config.yaml
model: "image classifier"
dataset: "photos of plants and fungi (iNaturalist)"
train_examples: 45211
image_size: 96
crop_scale_min: 0.7
horizontal_flip: true
translate: 0.06
cutout: 0.4
targets: ["class", "order", "family", "species"]
num_classes: [11, 54, 120, 500]
arch: "mlp_mixer"
norm: "rmsnorm"
norm_position: "pre"
hidden_act: "swiglu"
mlp_ratio: 3
parallel_block: false
inner_norm: false
drop_path: 0.1
patch_size: [12, 12]
layers: 16
width: 320
label_smoothing: 0.1
loss: "cross_entropy"
init: "torch_default"
residual_init: "none"
optimizer: "soap"
beta2: 0.999
learning_rate: 0.0012
beta1: 0.95
shampoo_beta: 0.999
eps: 1e-08
precondition_frequency: 10
max_precond_dim: 1536
one_sided: true
adamw_lr_other_params: 0.00099
max_grad_norm: 5.0
max_steps: 18000
batch_size: 128
epochs: 51.0
lr_schedule: "linear"
final_lr_fraction: 0.01
warmup_steps: 360
weight_decay: 0.1
adamw_weight_decay_other_params: 0
Rows from block 5, named by matrix and row number. Rows with one number belong to one neuron. Each number is 50 + 15 x the weight over the matrix's rms, rounded and kept within 0 to 99. All counts start at 0.
# gate: MLP gate (model.blocks.5.mlp.gate.weight, 960x320), inputs 90-119
# fc1: MLP up (model.blocks.5.mlp.fc1.weight, 960x320), inputs 90-119
# fc2: MLP down (model.blocks.5.mlp.fc2.weight, 320x960, transposed), outputs 90-119
gate.733:48 31 38 47 53 38 48 61 47 55 42 33 19 53 53 50 62 45 39 56 50 62 83 38 82 48 49 61 30 37
gate.734:55 48 46 51 60 78 81 30 54 50 40 71 42 63 66 61 50 47 45 68 59 55 51 27 31 62 45 62 55 48
gate.735:51 50 62 71 61 30 80 42 71 89 58 54 43 44 06 60 23 34 61 53 60 55 66 67 40 36 39 53 14 78
gate.736:38 50 59 49 53 60 50 55 41 20 44 26 48 58 30 51 44 76 46 52 41 41 35 27 54 37 83 69 49 33
gate.737:60 59 71 37 68 53 61 42 55 40 49 43 47 30 32 46 68 44 62 55 66 47 21 57 73 54 49 27 87 52
gate.738:71 14 53 55 56 74 60 50 67 72 45 83 45 48 55 78 43 52 61 82 28 45 21 23 45 46 52 34 71 48
gate.739:22 68 52 57 52 41 38 19 73 69 61 34 55 72 45 74 65 49 61 25 43 60 47 36 55 38 33 92 79 61
gate.740:65 62 43 22 53 45 52 47 47 49 28 65 36 47 69 70 27 24 35 59 55 79 62 26 43 34 45 50 13 63
gate.741:64 44 47 57 55 56 40 44 40 70 70 41 71 59 72 58 57 67 54 68 48 59 22 61 26 37 45 64 56 71
gate.742:61 49 38 48 62 46 44 39 35 49 64 51 41 53 74 54 44 91 62 49 30 39 34 37 55 35 47 65 45 50
gate.743:53 44 47 70 79 48 24 49 45 76 46 48 58 74 22 50 57 55 35 75 42 55 39 42 32 19 35 54 27 52
gate.744:57 26 52 47 69 60 45 41 59 60 26 39 42 45 31 67 47 32 49 53 50 50 03 40 45 82 43 39 52 43
gate.745:40 28 33 60 43 64 61 30 67 41 57 44 67 40 54 41 62 45 61 49 50 25 23 47 50 83 54 58 54 28
gate.746:45 45 22 48 60 56 51 54 55 57 68 50 51 51 69 54 23 78 61 21 57 49 27 50 39 43 59 59 49 44
gate.747:55 47 46 52 40 65 35 54 75 75 73 33 13 83 34 47 33 46 43 61 16 73 46 51 48 45 36 40 35 68
gate.748:16 27 86 50 58 13 33 50 54 29 75 42 62 63 28 46 59 52 45 22 52 69 45 67 47 55 61 47 60 42
gate.749:31 41 46 55 37 61 41 61 31 53 53 37 46 15 47 54 31 41 59 37 58 59 48 55 50 50 43 61 32 78
gate.750:78 49 46 52 56 69 71 51 32 54 57 70 68 55 62 60 71 66 40 33 13 48 54 26 44 63 64 60 74 46
gate.751:37 19 57 33 53 38 66 14 32 65 63 49 42 53 55 65 49 55 52 42 67 65 45 85 43 44 47 44 54 56
gate.752:38 22 51 55 63 51 51 71 81 14 56 46 44 90 64 44 52 35 46 82 48 55 71 37 52 52 41 35 76 49
gate.753:30 63 51 55 57 48 43 58 45 68 70 78 73 51 49 80 55 29 33 59 59 20 44 63 22 77 39 53 60 52
gate.754:28 54 51 46 09 41 56 27 57 37 61 46 90 45 55 52 21 57 51 91 68 54 50 35 50 66 44 47 23 81
gate.755:51 58 67 49 42 71 60 36 44 80 48 22 42 46 40 53 37 63 52 71 55 56 34 48 36 64 35 45 17 51
gate.756:61 52 55 50 65 51 52 37 38 56 52 67 66 56 59 56 45 46 46 61 33 66 24 17 63 73 24 64 56 81
gate.757:80 45 42 44 76 38 44 09 41 34 43 45 46 53 53 49 30 66 79 44 61 53 43 46 48 51 55 50 29 36
gate.758:43 40 48 54 42 53 34 56 48 38 64 56 60 66 54 36 47 44 37 34 63 60 32 56 31 50 40 46 70 54
gate.759:64 57 53 67 45 61 42 53 57 53 53 29 34 75 25 45 52 58 48 89 67 48 62 49 56 33 49 47 70 42
gate.760:49 51 48 74 59 21 44 56 48 51 68 50 39 49 36 41 17 44 57 57 56 44 40 73 37 56 58 62 56 24
gate.761:51 62 47 67 50 44 52 44 46 36 71 48 79 46 61 25 38 29 63 58 71 53 18 57 39 49 52 64 54 36
gate.762:32 61 40 77 35 48 73 53 41 57 67 79 75 29 81 43 64 49 59 52 53 36 36 29 63 26 51 64 49 15
gate.763:70 39 37 80 52 51 54 55 42 70 67 67 65 43 32 28 64 39 26 39 40 35 23 28 67 55 37 48 46 43
fc1.733:90 56 38 71 45 40 49 54 28 40 74 55 55 14 76 59 65 36 68 27 46 16 75 58 32 65 67 56 41 25
fc1.734:46 53 79 40 59 51 52 67 41 44 78 72 43 33 52 69 63 58 54 25 51 51 52 75 48 17 35 63 54 70
fc1.735:45 40 70 57 31 26 48 32 40 47 56 41 66 35 53 41 67 25 38 42 59 47 38 56 60 68 65 39 31 68
fc1.736:51 49 50 15 36 39 64 33 84 56 54 73 42 57 56 35 58 20 44 37 51 42 33 57 67 35 33 49 63 32
fc1.737:40 34 22 52 46 52 65 47 44 36 58 51 24 32 56 58 15 68 45 39 78 32 58 61 43 44 22 42 51 41
fc1.738:51 28 39 52 78 46 31 57 59 49 63 57 69 43 47 38 51 53 43 50 00 47 43 69 40 70 57 62 74 73
fc1.739:56 45 55 44 61 77 38 68 54 55 58 60 29 34 66 39 86 35 61 36 45 42 57 56 40 48 55 44 49 52
fc1.740:56 36 52 71 65 70 43 58 48 61 30 45 52 48 45 44 59 41 61 49 47 37 32 44 21 38 25 43 48 57
fc1.741:61 50 71 56 35 48 58 51 43 17 46 43 35 26 82 37 57 54 48 66 46 54 58 31 51 44 79 53 55 77
fc1.742:53 57 68 72 24 48 50 54 37 59 44 45 71 77 54 59 58 64 53 54 47 28 56 28 57 33 56 43 57 44
fc1.743:73 50 38 47 95 50 43 68 56 19 44 59 70 32 66 45 38 33 54 53 33 48 50 46 19 53 38 41 74 56
fc1.744:56 66 73 48 58 55 48 38 56 43 54 67 63 64 66 27 62 25 60 48 20 38 53 54 35 34 52 35 27 48
fc1.745:71 67 51 68 65 54 48 32 67 52 45 50 71 69 77 20 48 41 67 37 36 62 32 37 61 26 60 68 35 49
fc1.746:73 63 46 62 36 52 50 38 40 39 50 44 49 30 53 65 27 32 71 62 42 31 52 52 29 37 39 38 57 56
fc1.747:65 62 46 41 26 12 41 38 77 51 24 25 84 72 19 53 52 49 58 19 62 40 40 41 50 32 31 31 51 45
fc1.748:38 58 51 77 24 44 28 50 21 42 69 58 32 40 33 75 33 38 60 67 40 35 62 60 54 40 51 58 56 75
fc1.749:44 37 49 59 47 54 51 52 48 44 61 58 48 29 52 61 76 39 41 33 58 45 68 18 36 41 16 75 42 23
fc1.750:61 78 56 58 38 30 11 42 56 79 29 64 44 57 82 30 39 68 62 41 41 40 18 67 01 52 60 19 47 76
fc1.751:48 00 59 76 42 49 49 47 63 59 59 54 32 58 36 66 51 55 56 50 36 45 29 51 56 60 59 41 47 47
fc1.752:93 40 52 54 44 41 73 41 63 46 34 50 71 29 50 26 35 64 63 41 43 59 46 28 28 58 64 73 42 67
fc1.753:50 60 33 30 48 55 35 44 59 57 66 72 24 26 66 52 27 33 71 78 39 75 66 51 48 46 29 59 68 75
fc1.754:45 47 46 50 40 44 35 69 41 86 56 63 69 30 56 34 71 66 27 61 46 52 48 86 70 66 28 74 43 38
fc1.755:35 45 27 24 67 57 34 67 47 43 63 40 70 99 40 35 61 34 51 42 35 45 38 42 58 61 51 53 68 51
fc1.756:55 50 60 65 51 45 33 51 78 46 45 76 44 42 44 52 36 61 71 36 52 59 36 55 46 55 53 50 32 49
fc1.757:40 65 49 47 59 46 57 48 47 64 16 46 19 38 39 45 26 65 48 43 58 51 43 36 53 41 63 44 49 56
fc1.758:45 45 67 43 63 50 51 35 49 28 48 67 54 31 50 52 43 11 48 43 64 71 62 42 23 35 45 38 19 39
fc1.759:32 46 43 35 31 39 30 69 35 49 59 47 60 65 68 71 61 43 63 48 46 65 81 43 55 50 51 80 41 47
fc1.760:40 46 20 45 46 66 60 45 54 23 68 21 31 56 34 50 73 59 84 66 66 45 47 40 53 51 64 39 52 51
fc1.761:69 28 44 31 56 68 65 37 42 52 63 53 67 60 52 70 61 39 61 47 61 58 36 53 40 69 54 40 76 23
fc1.762:30 30 34 61 77 60 61 44 43 22 31 44 45 31 39 55 44 61 50 43 33 52 26 38 63 58 30 10 77 82
fc1.763:70 55 43 31 31 94 63 53 47 32 55 39 42 50 43 52 50 48 48 57 30 50 63 64 80 21 62 38 29 68
fc2.733:54 51 65 70 23 36 67 40 78 25 60 46 38 59 68 62 54 46 35 54 55 66 61 51 71 23 24 57 30 57
fc2.734:58 13 41 40 62 38 42 60 51 66 44 41 41 34 78 60 64 26 32 55 42 06 38 55 62 60 65 60 66 67
fc2.735:42 44 75 44 70 62 50 49 63 63 20 54 64 64 52 54 09 58 51 57 43 25 27 62 81 43 26 43 39 40
fc2.736:71 38 40 24 46 45 35 50 64 58 52 73 46 49 50 34 38 31 55 64 18 19 56 43 41 30 51 45 67 48
fc2.737:69 73 72 50 48 68 65 47 73 74 50 45 49 48 64 49 65 49 58 65 54 57 54 59 72 58 58 35 50 57
fc2.738:52 49 50 64 49 25 51 72 60 42 42 48 49 16 32 23 79 67 45 27 55 39 38 53 37 73 30 61 27 78
fc2.739:36 54 30 23 76 44 67 42 34 60 59 59 23 50 42 58 19 59 53 47 43 30 31 45 38 57 27 62 37 46
fc2.740:58 44 57 58 43 49 42 38 54 58 38 37 69 44 33 36 78 37 39 51 59 38 73 32 67 35 26 43 49 65
fc2.741:81 38 67 55 67 65 35 56 22 49 36 79 61 65 25 51 41 58 43 41 38 59 51 57 41 29 46 66 74 48
fc2.742:54 46 39 54 32 37 54 51 64 56 65 42 31 51 46 39 62 48 40 38 44 45 30 44 65 58 63 76 44 53
fc2.743:43 56 38 50 61 35 81 45 54 50 71 56 66 59 35 34 29 73 12 56 54 66 51 41 41 53 47 66 34 61
fc2.744:38 23 85 60 48 41 45 52 66 57 13 27 53 67 62 41 20 55 51 49 66 81 31 37 34 24 63 56 60 51
fc2.745:31 67 51 50 63 48 45 57 35 32 34 56 58 46 50 49 48 46 49 41 53 49 40 57 57 49 53 60 73 58
fc2.746:32 77 71 69 56 56 66 59 59 48 45 55 16 54 48 30 12 32 94 30 58 63 58 56 38 65 61 45 42 32
fc2.747:50 61 82 49 43 38 78 29 70 56 52 60 70 39 58 35 70 46 55 37 56 50 62 45 52 60 48 52 49 65
fc2.748:50 26 54 48 71 50 61 28 65 73 32 56 62 25 66 47 60 60 54 63 41 47 50 37 62 57 36 65 44 35
fc2.749:74 48 58 32 64 67 69 43 32 64 45 37 51 59 13 35 64 71 36 16 34 49 32 49 64 80 59 50 14 56
fc2.750:38 16 51 46 46 46 41 49 29 49 47 06 59 69 47 53 63 43 73 40 56 56 54 67 45 44 45 83 59 45
fc2.751:32 58 14 65 59 43 52 37 46 45 39 46 47 23 35 41 50 49 84 64 53 21 61 71 60 50 72 46 41 48
fc2.752:88 61 49 62 35 38 38 39 52 51 63 67 42 41 36 59 52 74 34 68 45 51 61 40 66 56 78 54 45 69
fc2.753:69 46 47 73 68 47 54 41 38 44 48 51 79 62 55 48 69 37 32 54 54 38 64 47 28 37 48 73 67 57
fc2.754:52 56 69 58 73 61 57 38 54 28 68 47 74 56 43 45 16 44 41 51 71 23 67 36 63 44 50 21 44 59
fc2.755:44 50 23 73 38 34 33 52 43 54 67 48 74 44 69 26 70 51 45 39 77 61 66 23 42 51 64 53 84 49
fc2.756:49 46 45 65 37 73 59 20 24 40 60 61 42 77 43 38 79 48 34 24 59 44 44 61 21 47 40 67 59 64
fc2.757:37 42 56 58 28 69 31 36 48 37 63 38 39 24 49 73 38 31 38 54 57 63 41 42 41 52 49 31 46 37
fc2.758:35 37 55 47 27 42 53 64 54 74 42 46 46 68 41 69 34 99 52 64 46 54 55 83 65 68 44 41 76 48
fc2.759:47 38 40 28 45 52 38 51 55 41 32 52 61 20 51 54 53 51 33 33 35 34 37 48 31 55 29 26 57 46
fc2.760:49 66 44 49 55 42 66 56 36 38 30 49 32 47 59 54 63 71 47 60 41 80 45 54 39 52 62 66 61 54
fc2.761:40 50 44 60 49 36 53 49 54 55 45 56 64 34 53 47 40 59 32 75 58 51 48 58 63 61 61 51 45 43
fc2.762:34 45 48 67 30 78 66 46 60 42 67 63 46 40 53 63 29 76 64 27 47 28 28 63 17 78 47 50 35 37
fc2.763:44 37 30 20 32 43 40 47 38 28 54 59 46 50 32 57 36 69 40 97 41 62 61 03 46 68 63 75 40 38