A small image classifier, trained from scratch: soap at rate 0.0012.
Rows from block 2 of a small image classifier, named by matrix and row number. Rows with one number belong to one neuron. Each number is 128 + 32 x the weight over its row's rms, rounded and kept within 0 to 255. All counts start at 0. Numbers have three digits each.
After each neuron's rows are labels from the 100 images, of 14976, where the neuron reaches its largest size: "top examples" is what is common among them. Only what is clearly more common there than usual is listed. The data: photos of plants and fungi (iNaturalist). In brackets: how many of the 100, against the usual share in percent.
# gate: MLP gate (model.blocks.2.mlp.gate.weight, 960x320), inputs 214-319
# fc1: MLP up (model.blocks.2.mlp.fc1.weight, 960x320), inputs 214-319
# fc2: MLP down (model.blocks.2.mlp.fc2.weight, 320x960, transposed), outputs 214-319

gate.710:115113204146139165134123174105134079150114174113077142123134158139160139107134119136206101066158131165140177130106151124145097116170127104131147087182146172115080176098128126103166087121165101114115143112130192155169171123179112204146113168106117221160115093155089168112125138132122128131130146107097158197121105139084
fc1.710:125154075145100110109122086145094127082130090131143176109116075167052107142066162124088136168073120109171116074159137095113117121132147076116104125071136138213147093099082079152097131196174130114108121070137148103093074142130148094118151077113044087136156107125111109163131115128146147106107136128133143151113134078179
fc2.710:110097129173084118136137127135180143163141149147137095115130215169195142085109158151124057153125106177131104151138121100094105168198128125156097193140114106108159140144198043113172134131150130041139141186131089152127129117132119121113108173137147132075132126153165159129144087152038151178134189091139066137158024172150
top examples: order Lamiales (26 vs 7.4)

gate.687:146091161147144119139117141052137096106115094141157106129108141148139160120111102091186112133084107151102137095112140147103087186150122124176091129126123137093139166137112110102121080136185158136049157087110116117109084069161130126142131064140139117155122071124143184121157135182047113126127132149158114075140093188108
fc1.687:139158132164105163104122123120132133197112118148090101136099151127085102168189090085091135154107095125073138136135135164134075200094127111116128154140125178110211125175134101133132124061135196124178038158126147100095125138084176145121125112081088130140131124185097130107153120187111193174079103147104144195146095083063
fc2.687:138099131122128152112044157092106140175137096120128149114158089089118129146159148116182130112120146154175080116139180131163053120109121097122079139183168194169106121121120081148117112129076104062162166113177205110203138103156053127118127098119140094133111121135186121114168181128191058139191115134095133086108151095154
top examples: order Asterales (33 vs 11); family: Asteraceae (33 vs 10.7)

gate.611:152126126109092100118142155101141091065000056051121148080120107132106166114123104115194157076110062153120098136133146121085160099129100154179133212116100137131184163149096161068153108107152106105109145115127106107137140135101070130172141096171092113096085117139143133159083145143095132146167062116047137160152102122138
fc1.611:150109149089099108098162176055147166135121137075124113066077144115089157103112133111086125104095178141181114143166115116135081069124098116135145107133150090142144058104134089099095117113080126110142137156141106114117115136124147094113124113114105085086118118058115143088095134116133082101102078098130121064101143119145
fc2.611:151113160179089168113084152162156157164234131097104159091172151170156111153128092141121150157157154127098164124087130103121143127110064124070145083125141180142099106137156123154186127130123079141098106164175152096135132135143211159049095138139170151170162164077110083146077069163164188148114179130207178109136150132136
top examples: order Lamiales (26 vs 7.4)

gate.312:138177148125156158060078121128165147066089105150146108113129102178092183094074149059129121114102084173151070119146101101135118170127246090140120133142096115071149104109153058104164110136141138115175107178135114175113139144117142156104080152154185117147065136160140116149169138136083133136123116142176117130117128150110
fc1.312:156132098123112157155085140072089127151167114115220152145149035115192154110100192186145127101146156186129100129121147130151114107147092168127151157125080123113106211148089137172164095144190135141140146137163119098142112123147145120119142206167126120110146109120080163127107165175121144137088083148105129136116110136131
fc2.312:118165124101091142148104100156157115200133089122126128098175152155155159121090079087164093112125098115120162077155098099198126188154153122162127195111114139086093140090142096101122102176120123139148135154147095150109103159079085139185143188167127095157115133132141046155089143107102159139121082134096093075118151060133
top examples: order Asterales (29 vs 11); family: Asteraceae (29 vs 10.7)

gate.459:082080112150086109131116130131132104092129067138162074162123145148119180118082116098134160129123095113072179114160056102130125114136123065143139096092115132140161111131107057147138163160115153087113161069122128168152115123079133162101129147161114094151123137130186137091155131119154067160143168096170089101156137089153
fc1.459:133138100173112114121120121099107183167155055138040079156129152145083165151140148088136063107139077094122134153028135088121064124123117114120089091118110124106158170124105115199071168158092121089138130121157118188117121183161090137162111171161150120053163127163214171135168161092101143159137075068195136135094135099157
fc2.459:104128071079144139164145174180113127123101139192138122138111134127115144119100093128140129102137150115133104147111171189078129117131095133187106117141085143061099163135120138112118121102255042102140160091105162157124136156137132101084113084125155144125113113137169139115143126139138113117135139126133154135147141126151
top examples: order Asterales (29 vs 11); family: Asteraceae (28 vs 10.7)

gate.392:091166119169128149139086151114076129155082161163137098126071135095152129068113109149093154148146067116178105139183129136132100091093136057133108117047121151132145118126128138093084094125112097151125135155080180124149087107210088099113097146130207106154097112132171127084105118190109100157094128159169134141084136179106
fc1.392:149095119101122102149120115039169151128095102103177153120149099131096093099121124116134095130173130148111135135114128124151137180127078181121112143130083148159131041128128176154123147090130144118068165098124128134097104156165113087138168148131106092076124142120083108154148083163146140131108083123074140128139137169109
fc2.392:109090189129114132093119119204120085168091170065110099119161122153142132138134076130168102113110195167135138133181103136157143172159153118089141133166196154100123182119137121137097107172096155135097074127102080068100152087175068160128105181165148147101133131068109097130064126114097160116082151141087132087105159101077
top examples: order Asterales (27 vs 11)

gate.684:091139025165156137101098147195126103075016093090117136177130075082123163086104121179159176107119113063073071118102094120139126103162150119121183138106059153137142197108089148120181083121130102098151059089126195124134119099074168133118111074123135146144155158147149152148128164183179150165169067158073150101150106062117
fc1.684:165151212078134110192169150115121124162030137074130108106198144078111138169205091108146141137172105120115149095102181128119126105140101197154129198099133105146158167156105150118108139088087190116080114071158059124125126153164080156138183177114126094153127113169150150071081094115093135148113106134133136160100091133140
fc2.684:120165057146104178107163130125142081133071087088117148139073097138040140131175129118188196093094099032086175136152132133123148144185165095166099123126010138095156110122166181141073153096134141171152163093108098146137129160129115082174148125143087130108095130162093145066144124178122130133155148085095136152105109081105
top examples: order Lamiales (34 vs 7.4)

gate.55:140126118124140128096077058188102126153126088089125143187141096062079114135144139185137143147184145156149176049070111158134148159132112214159182125168123120113129094110111123124150100112128126130157139131171099125115106130154112146142155095067109123131099136098155135125136110119187121191180133173092181178124158080152
fc1.55:149103133154099051118147124226125114065095075116118103094154107137125110100072154111127116116153159125156094110083141128110124115141138124150093126089146151154129141117154112163099091118075095155115088093109134170114149119174116158160150142096140152023145167152137063105139121092153176178155094084159113081122101115077
fc2.55:110094146129091200122091182100148123138054140128140101071140157200093112150131074089159167137134121088142190153131198156132095110082105087065088116084084108138110101170126180116088099098114187114166122139165161083130061154119107123172121153152082133153113141146144123106110136148080101044137124115077094145077140080091
top examples: order Lamiales (26 vs 7.4)

gate.138:169094122051149115086171107149096125063079127144187097128128121113056148116153090153153077173138097134132087028086094119039150178082170101131109143112099138131129111120079108170182115151143145112131123111160124086110143116145126086145085134105113097148168127148154124147156125097110182168124151158143153189190079123121
fc1.138:143066193127149144115210081092126109157127098151121117130075132132138145127157115133128131141137153191173053056159142139099206098145168123115132110165125085108138096173158139121120120114114142098155085160127117092125190179107137097122123149122145132154129111124141099086155172134103145075126185131181141177124151157179
fc2.138:174137158162135063142156063091077212082108130169155144139161119153166136096089148129135156146153230162113117195130044153143096125185069181109187141119099146051114153079159107159113103144182088126119155134075089131166169131120156144109102136080108138141091107096184135166092109146080164149130104159197158071116136151099
top examples: order Lamiales (27 vs 7.4)

gate.725:074148114098115126145120109099118107149156138101133128105136123094089170122119074178183116091136159134128146148073082094143126171119150191148165150119149156089152130086107065129203122114148144105100119142133154109183137123164047200135128121134161129092114164151105135115107113218127201143182076118062086170200121128127
fc1.725:179171134119137103157102113147102093128085169130117143116103146117108078107157160137134133140126085134139129054102136185098143145100106096151083144117138120125103164127130149112088110146124121123148157053119097108053132078105178136099107108093101079120136137127129177096132147061069104160126148174079129131086073125133
fc2.725:042162097164065145104145127135125131145120110134109106122123138146107147134164147117152114131168131066126100125137144149127124118079170133155176110084080087118172125153131119143145115137130133134143093176143132125140118147145096126231216171106193150105154191221098114191122130146117152112140090137097150155127106131161
top examples: order Lamiales (26 vs 7.4)

gate.707:078153165156159112121107128125142143139086108168121091123209148110114127154085071090107145109124120156115147109098152113074132200054147034118115119125127169128147090115120030093132165108138083127118160138049154183108133152116073099158117188189128171152106122211185137153125077101135224121175096100210183129122112097122
fc1.707:124186079114141138069099158101148134129121121126150070054144161127069104158141113067117087111137088092162147142083035163128103187109186166130134175151081123166164121104134135122108147153119139154165132148105154171110151192147107119133128139135129083134126114112107095124150100110095129161136176075126103162136122086166
fc2.707:105119152130222088159168127118081152107108145157106150147119111083115132145094175168105157140126149176186134130128179152098133078091132093119125084118122113103152140134145108122126117079175067115081129108106188113100137153153140096088075114121196162160123102150112198120163133139151115108142144143164146147127121177187
top examples: order Asterales (31 vs 11); family: Asteraceae (31 vs 10.7)

gate.257:100162072080074135125179114127115099078117154151171061109061131134079199077158139072127129101110112104084114152134198083143145108131114010090101135134112075099109161143108069075095087116113111117117096112079119138138127133127095135150153141120110107120114112130124138084126131167090149135074131072157089156161065135185
fc1.257:151122113055130107136115155162140049122073133136126140159098102126099135118176108133154133123160085125126080180154148106111160100163084069124145138128108121084114122095106106065126133125091112162091172127112047121107157114106131173090146132099140130113084054101014117125108080111179160156122114072062156108165072127160
fc2.257:175110198161167176085113072173115103121100132129159143116109102217182063173150102139094098163133088179087126145089141101154118196118105126120137092122138163160075147178135151145113198133099144166105099127131168144133131132145192119112034139159103160106110136102112090135115118129212097067114165163135115073047146093116
top examples: family: Asteraceae (29 vs 10.7); order: Asterales (29 vs 11); order Ranunculales (27 vs 4.3)

gate.397:053177147104092150109145132108124122117098167092151120134076165178117148107163129080059067161110090145123111132128082150064122178044178148168148129141164090164154112088098118117115106148144114099115112165154154151101101197138127127144126185204100129138113140136109181131144133067120063160136158107195127107166158109163
fc1.397:090097113106122128136134161197121136056147071095094212109186102092100158133139165098121078155100115177129089163158154142124125130109126211167155144153159117057087094124142144068138168170160153097141111130120122145105189152157189101079128133132102119161134171156155180094164128145124177169211081147153126149170121142156
fc2.397:179123154072078152108160109114097056134129114129119120106161130148118114138067073143173199136153133145108163148140118130110127194093139131134101094093127189148151110143119155099115144063101151148098176115123119100144103148173157177091137157164148056062191115138135061153110134101155173142124113173138048095095155101135
top examples: order Asterales (27 vs 11); family: Asteraceae (27 vs 10.7)

gate.748:157136130029139119181124094167114129123190056058160101164135115096051139121177181105193069127154145176134174143098102137120127105163134134118140150100128126193116076077158107189082117089125151208102146101099088116186169061144095162060139106130111163077140136127129107117098154138120172119106105165139131146152118114127
fc1.748:110148106099128153163147162043125153163171164129170103151100137148127130146121168000132096128087140085126139149146145166109144072147091102019173120131061137100120135128107142092100146130105167094101123156103154105183146092107144103087072163153153151119111148163081145177128160158197133112114142146076064159148120178135
fc2.748:111115110151201110150099110152139096123139123106124163189104102121117162115115136110124130118152094182112097101173135071129150153081112144121165108138068111064136128056130112154087116145141084114124186117165104122156122120128155121130112076118150118106119079117094163139073081081149083153113129126174132151196097129163
top examples: order Lamiales (27 vs 7.4)

gate.473:084120109132159155066091128131146087128153123125129089105131073109123166124119165158097079162127134113100160154153064100136068187144149151164042138152067145133132126117129078067103077063129082150123130105133192148105135138159079088160171070195112120186084152182148134101122132114098101175139135111148186159148165101148
fc1.473:108152166069150159093108111157112085164122091089109134190101073127165207110180154160094108155150069136138093146128105145134081074117132154192072131113182135134077092135123100096094100118098119114104119084154128112140134150179155164162155118134120169112124131168202151099149148093131107178149197118120191143103133125167
fc2.473:161107144126147208074200123128190123102123130114152189094169153161167088104173059116113118120141108126107108118155114074144134202215132096113171172103177148158134102086139119170108165157112183211153079091152100115160150140087151176141123117151087157105131111170124069156125070139114124194157114129102147076147140112125
top examples: order Asterales (30 vs 11); family: Asteraceae (28 vs 10.7)

gate.550:112100126125161088131072067142093170107108086093177152136088157058126151163100196187128144112167051102139165089115143103114146115173130139151132149122073124110130083109162161107077148185103117197118127098143118180117169128133122155116178154158104104100141137209095136139176085093182115177166093193168097111136093103106
fc1.550:164159118065151174129171159079116115132158152120173103120100137094217156122082164160157092110127107129178077114168113132144121189100116145138134154123179144115143152135104099072109132110187121097139156044086115148078085096109134131126109129053123160122118077133133155124138121182098091108109210117084168088103145129126
fc2.550:109112162147114132111151116103147147105118086106168126137129166112143117100149133148128126158132121119086161072131119082141166156157137187164112141110133127120124103151173105102114162115140086169102074125059103143110151121125100143095167134187160099112163099112148083191117066088172141120089094177192139173150121141105
top examples: order Asterales (27 vs 11); family: Asteraceae (27 vs 10.7)

gate.525:096126167158191126166188117090139193057165132078129212085076096144152141133161104152123171087126069099142137110170200087146113162092161118101128149120139130139100130112167124105112098146151121187160070191086140068117105127190110137139147052132090125207185162149170100146154122077110099150134145181117093141091167141157
fc1.525:098156130129144122123137158141087099138167145130179114144099142105122109089126156122129149144156124156080165138151101161150143173144096097120039182112123182159145184149049085125076147135096136161104190029102152131135131108138120133174156098150135195133118137150092116139087127087169151115108112145229168121096130045157
fc2.525:108083171179122151145132096191110112119149184185158081100123109183114145103043135190118111215149154146114156082161159102101148199128057106102146082105155068074140098173122065178188115157131141131139180120121151178081163170167131094185132123118130118174161189146189102133098111124163156133145126149157124151100168134136
top examples: class Liliopsida (27 vs 9.5)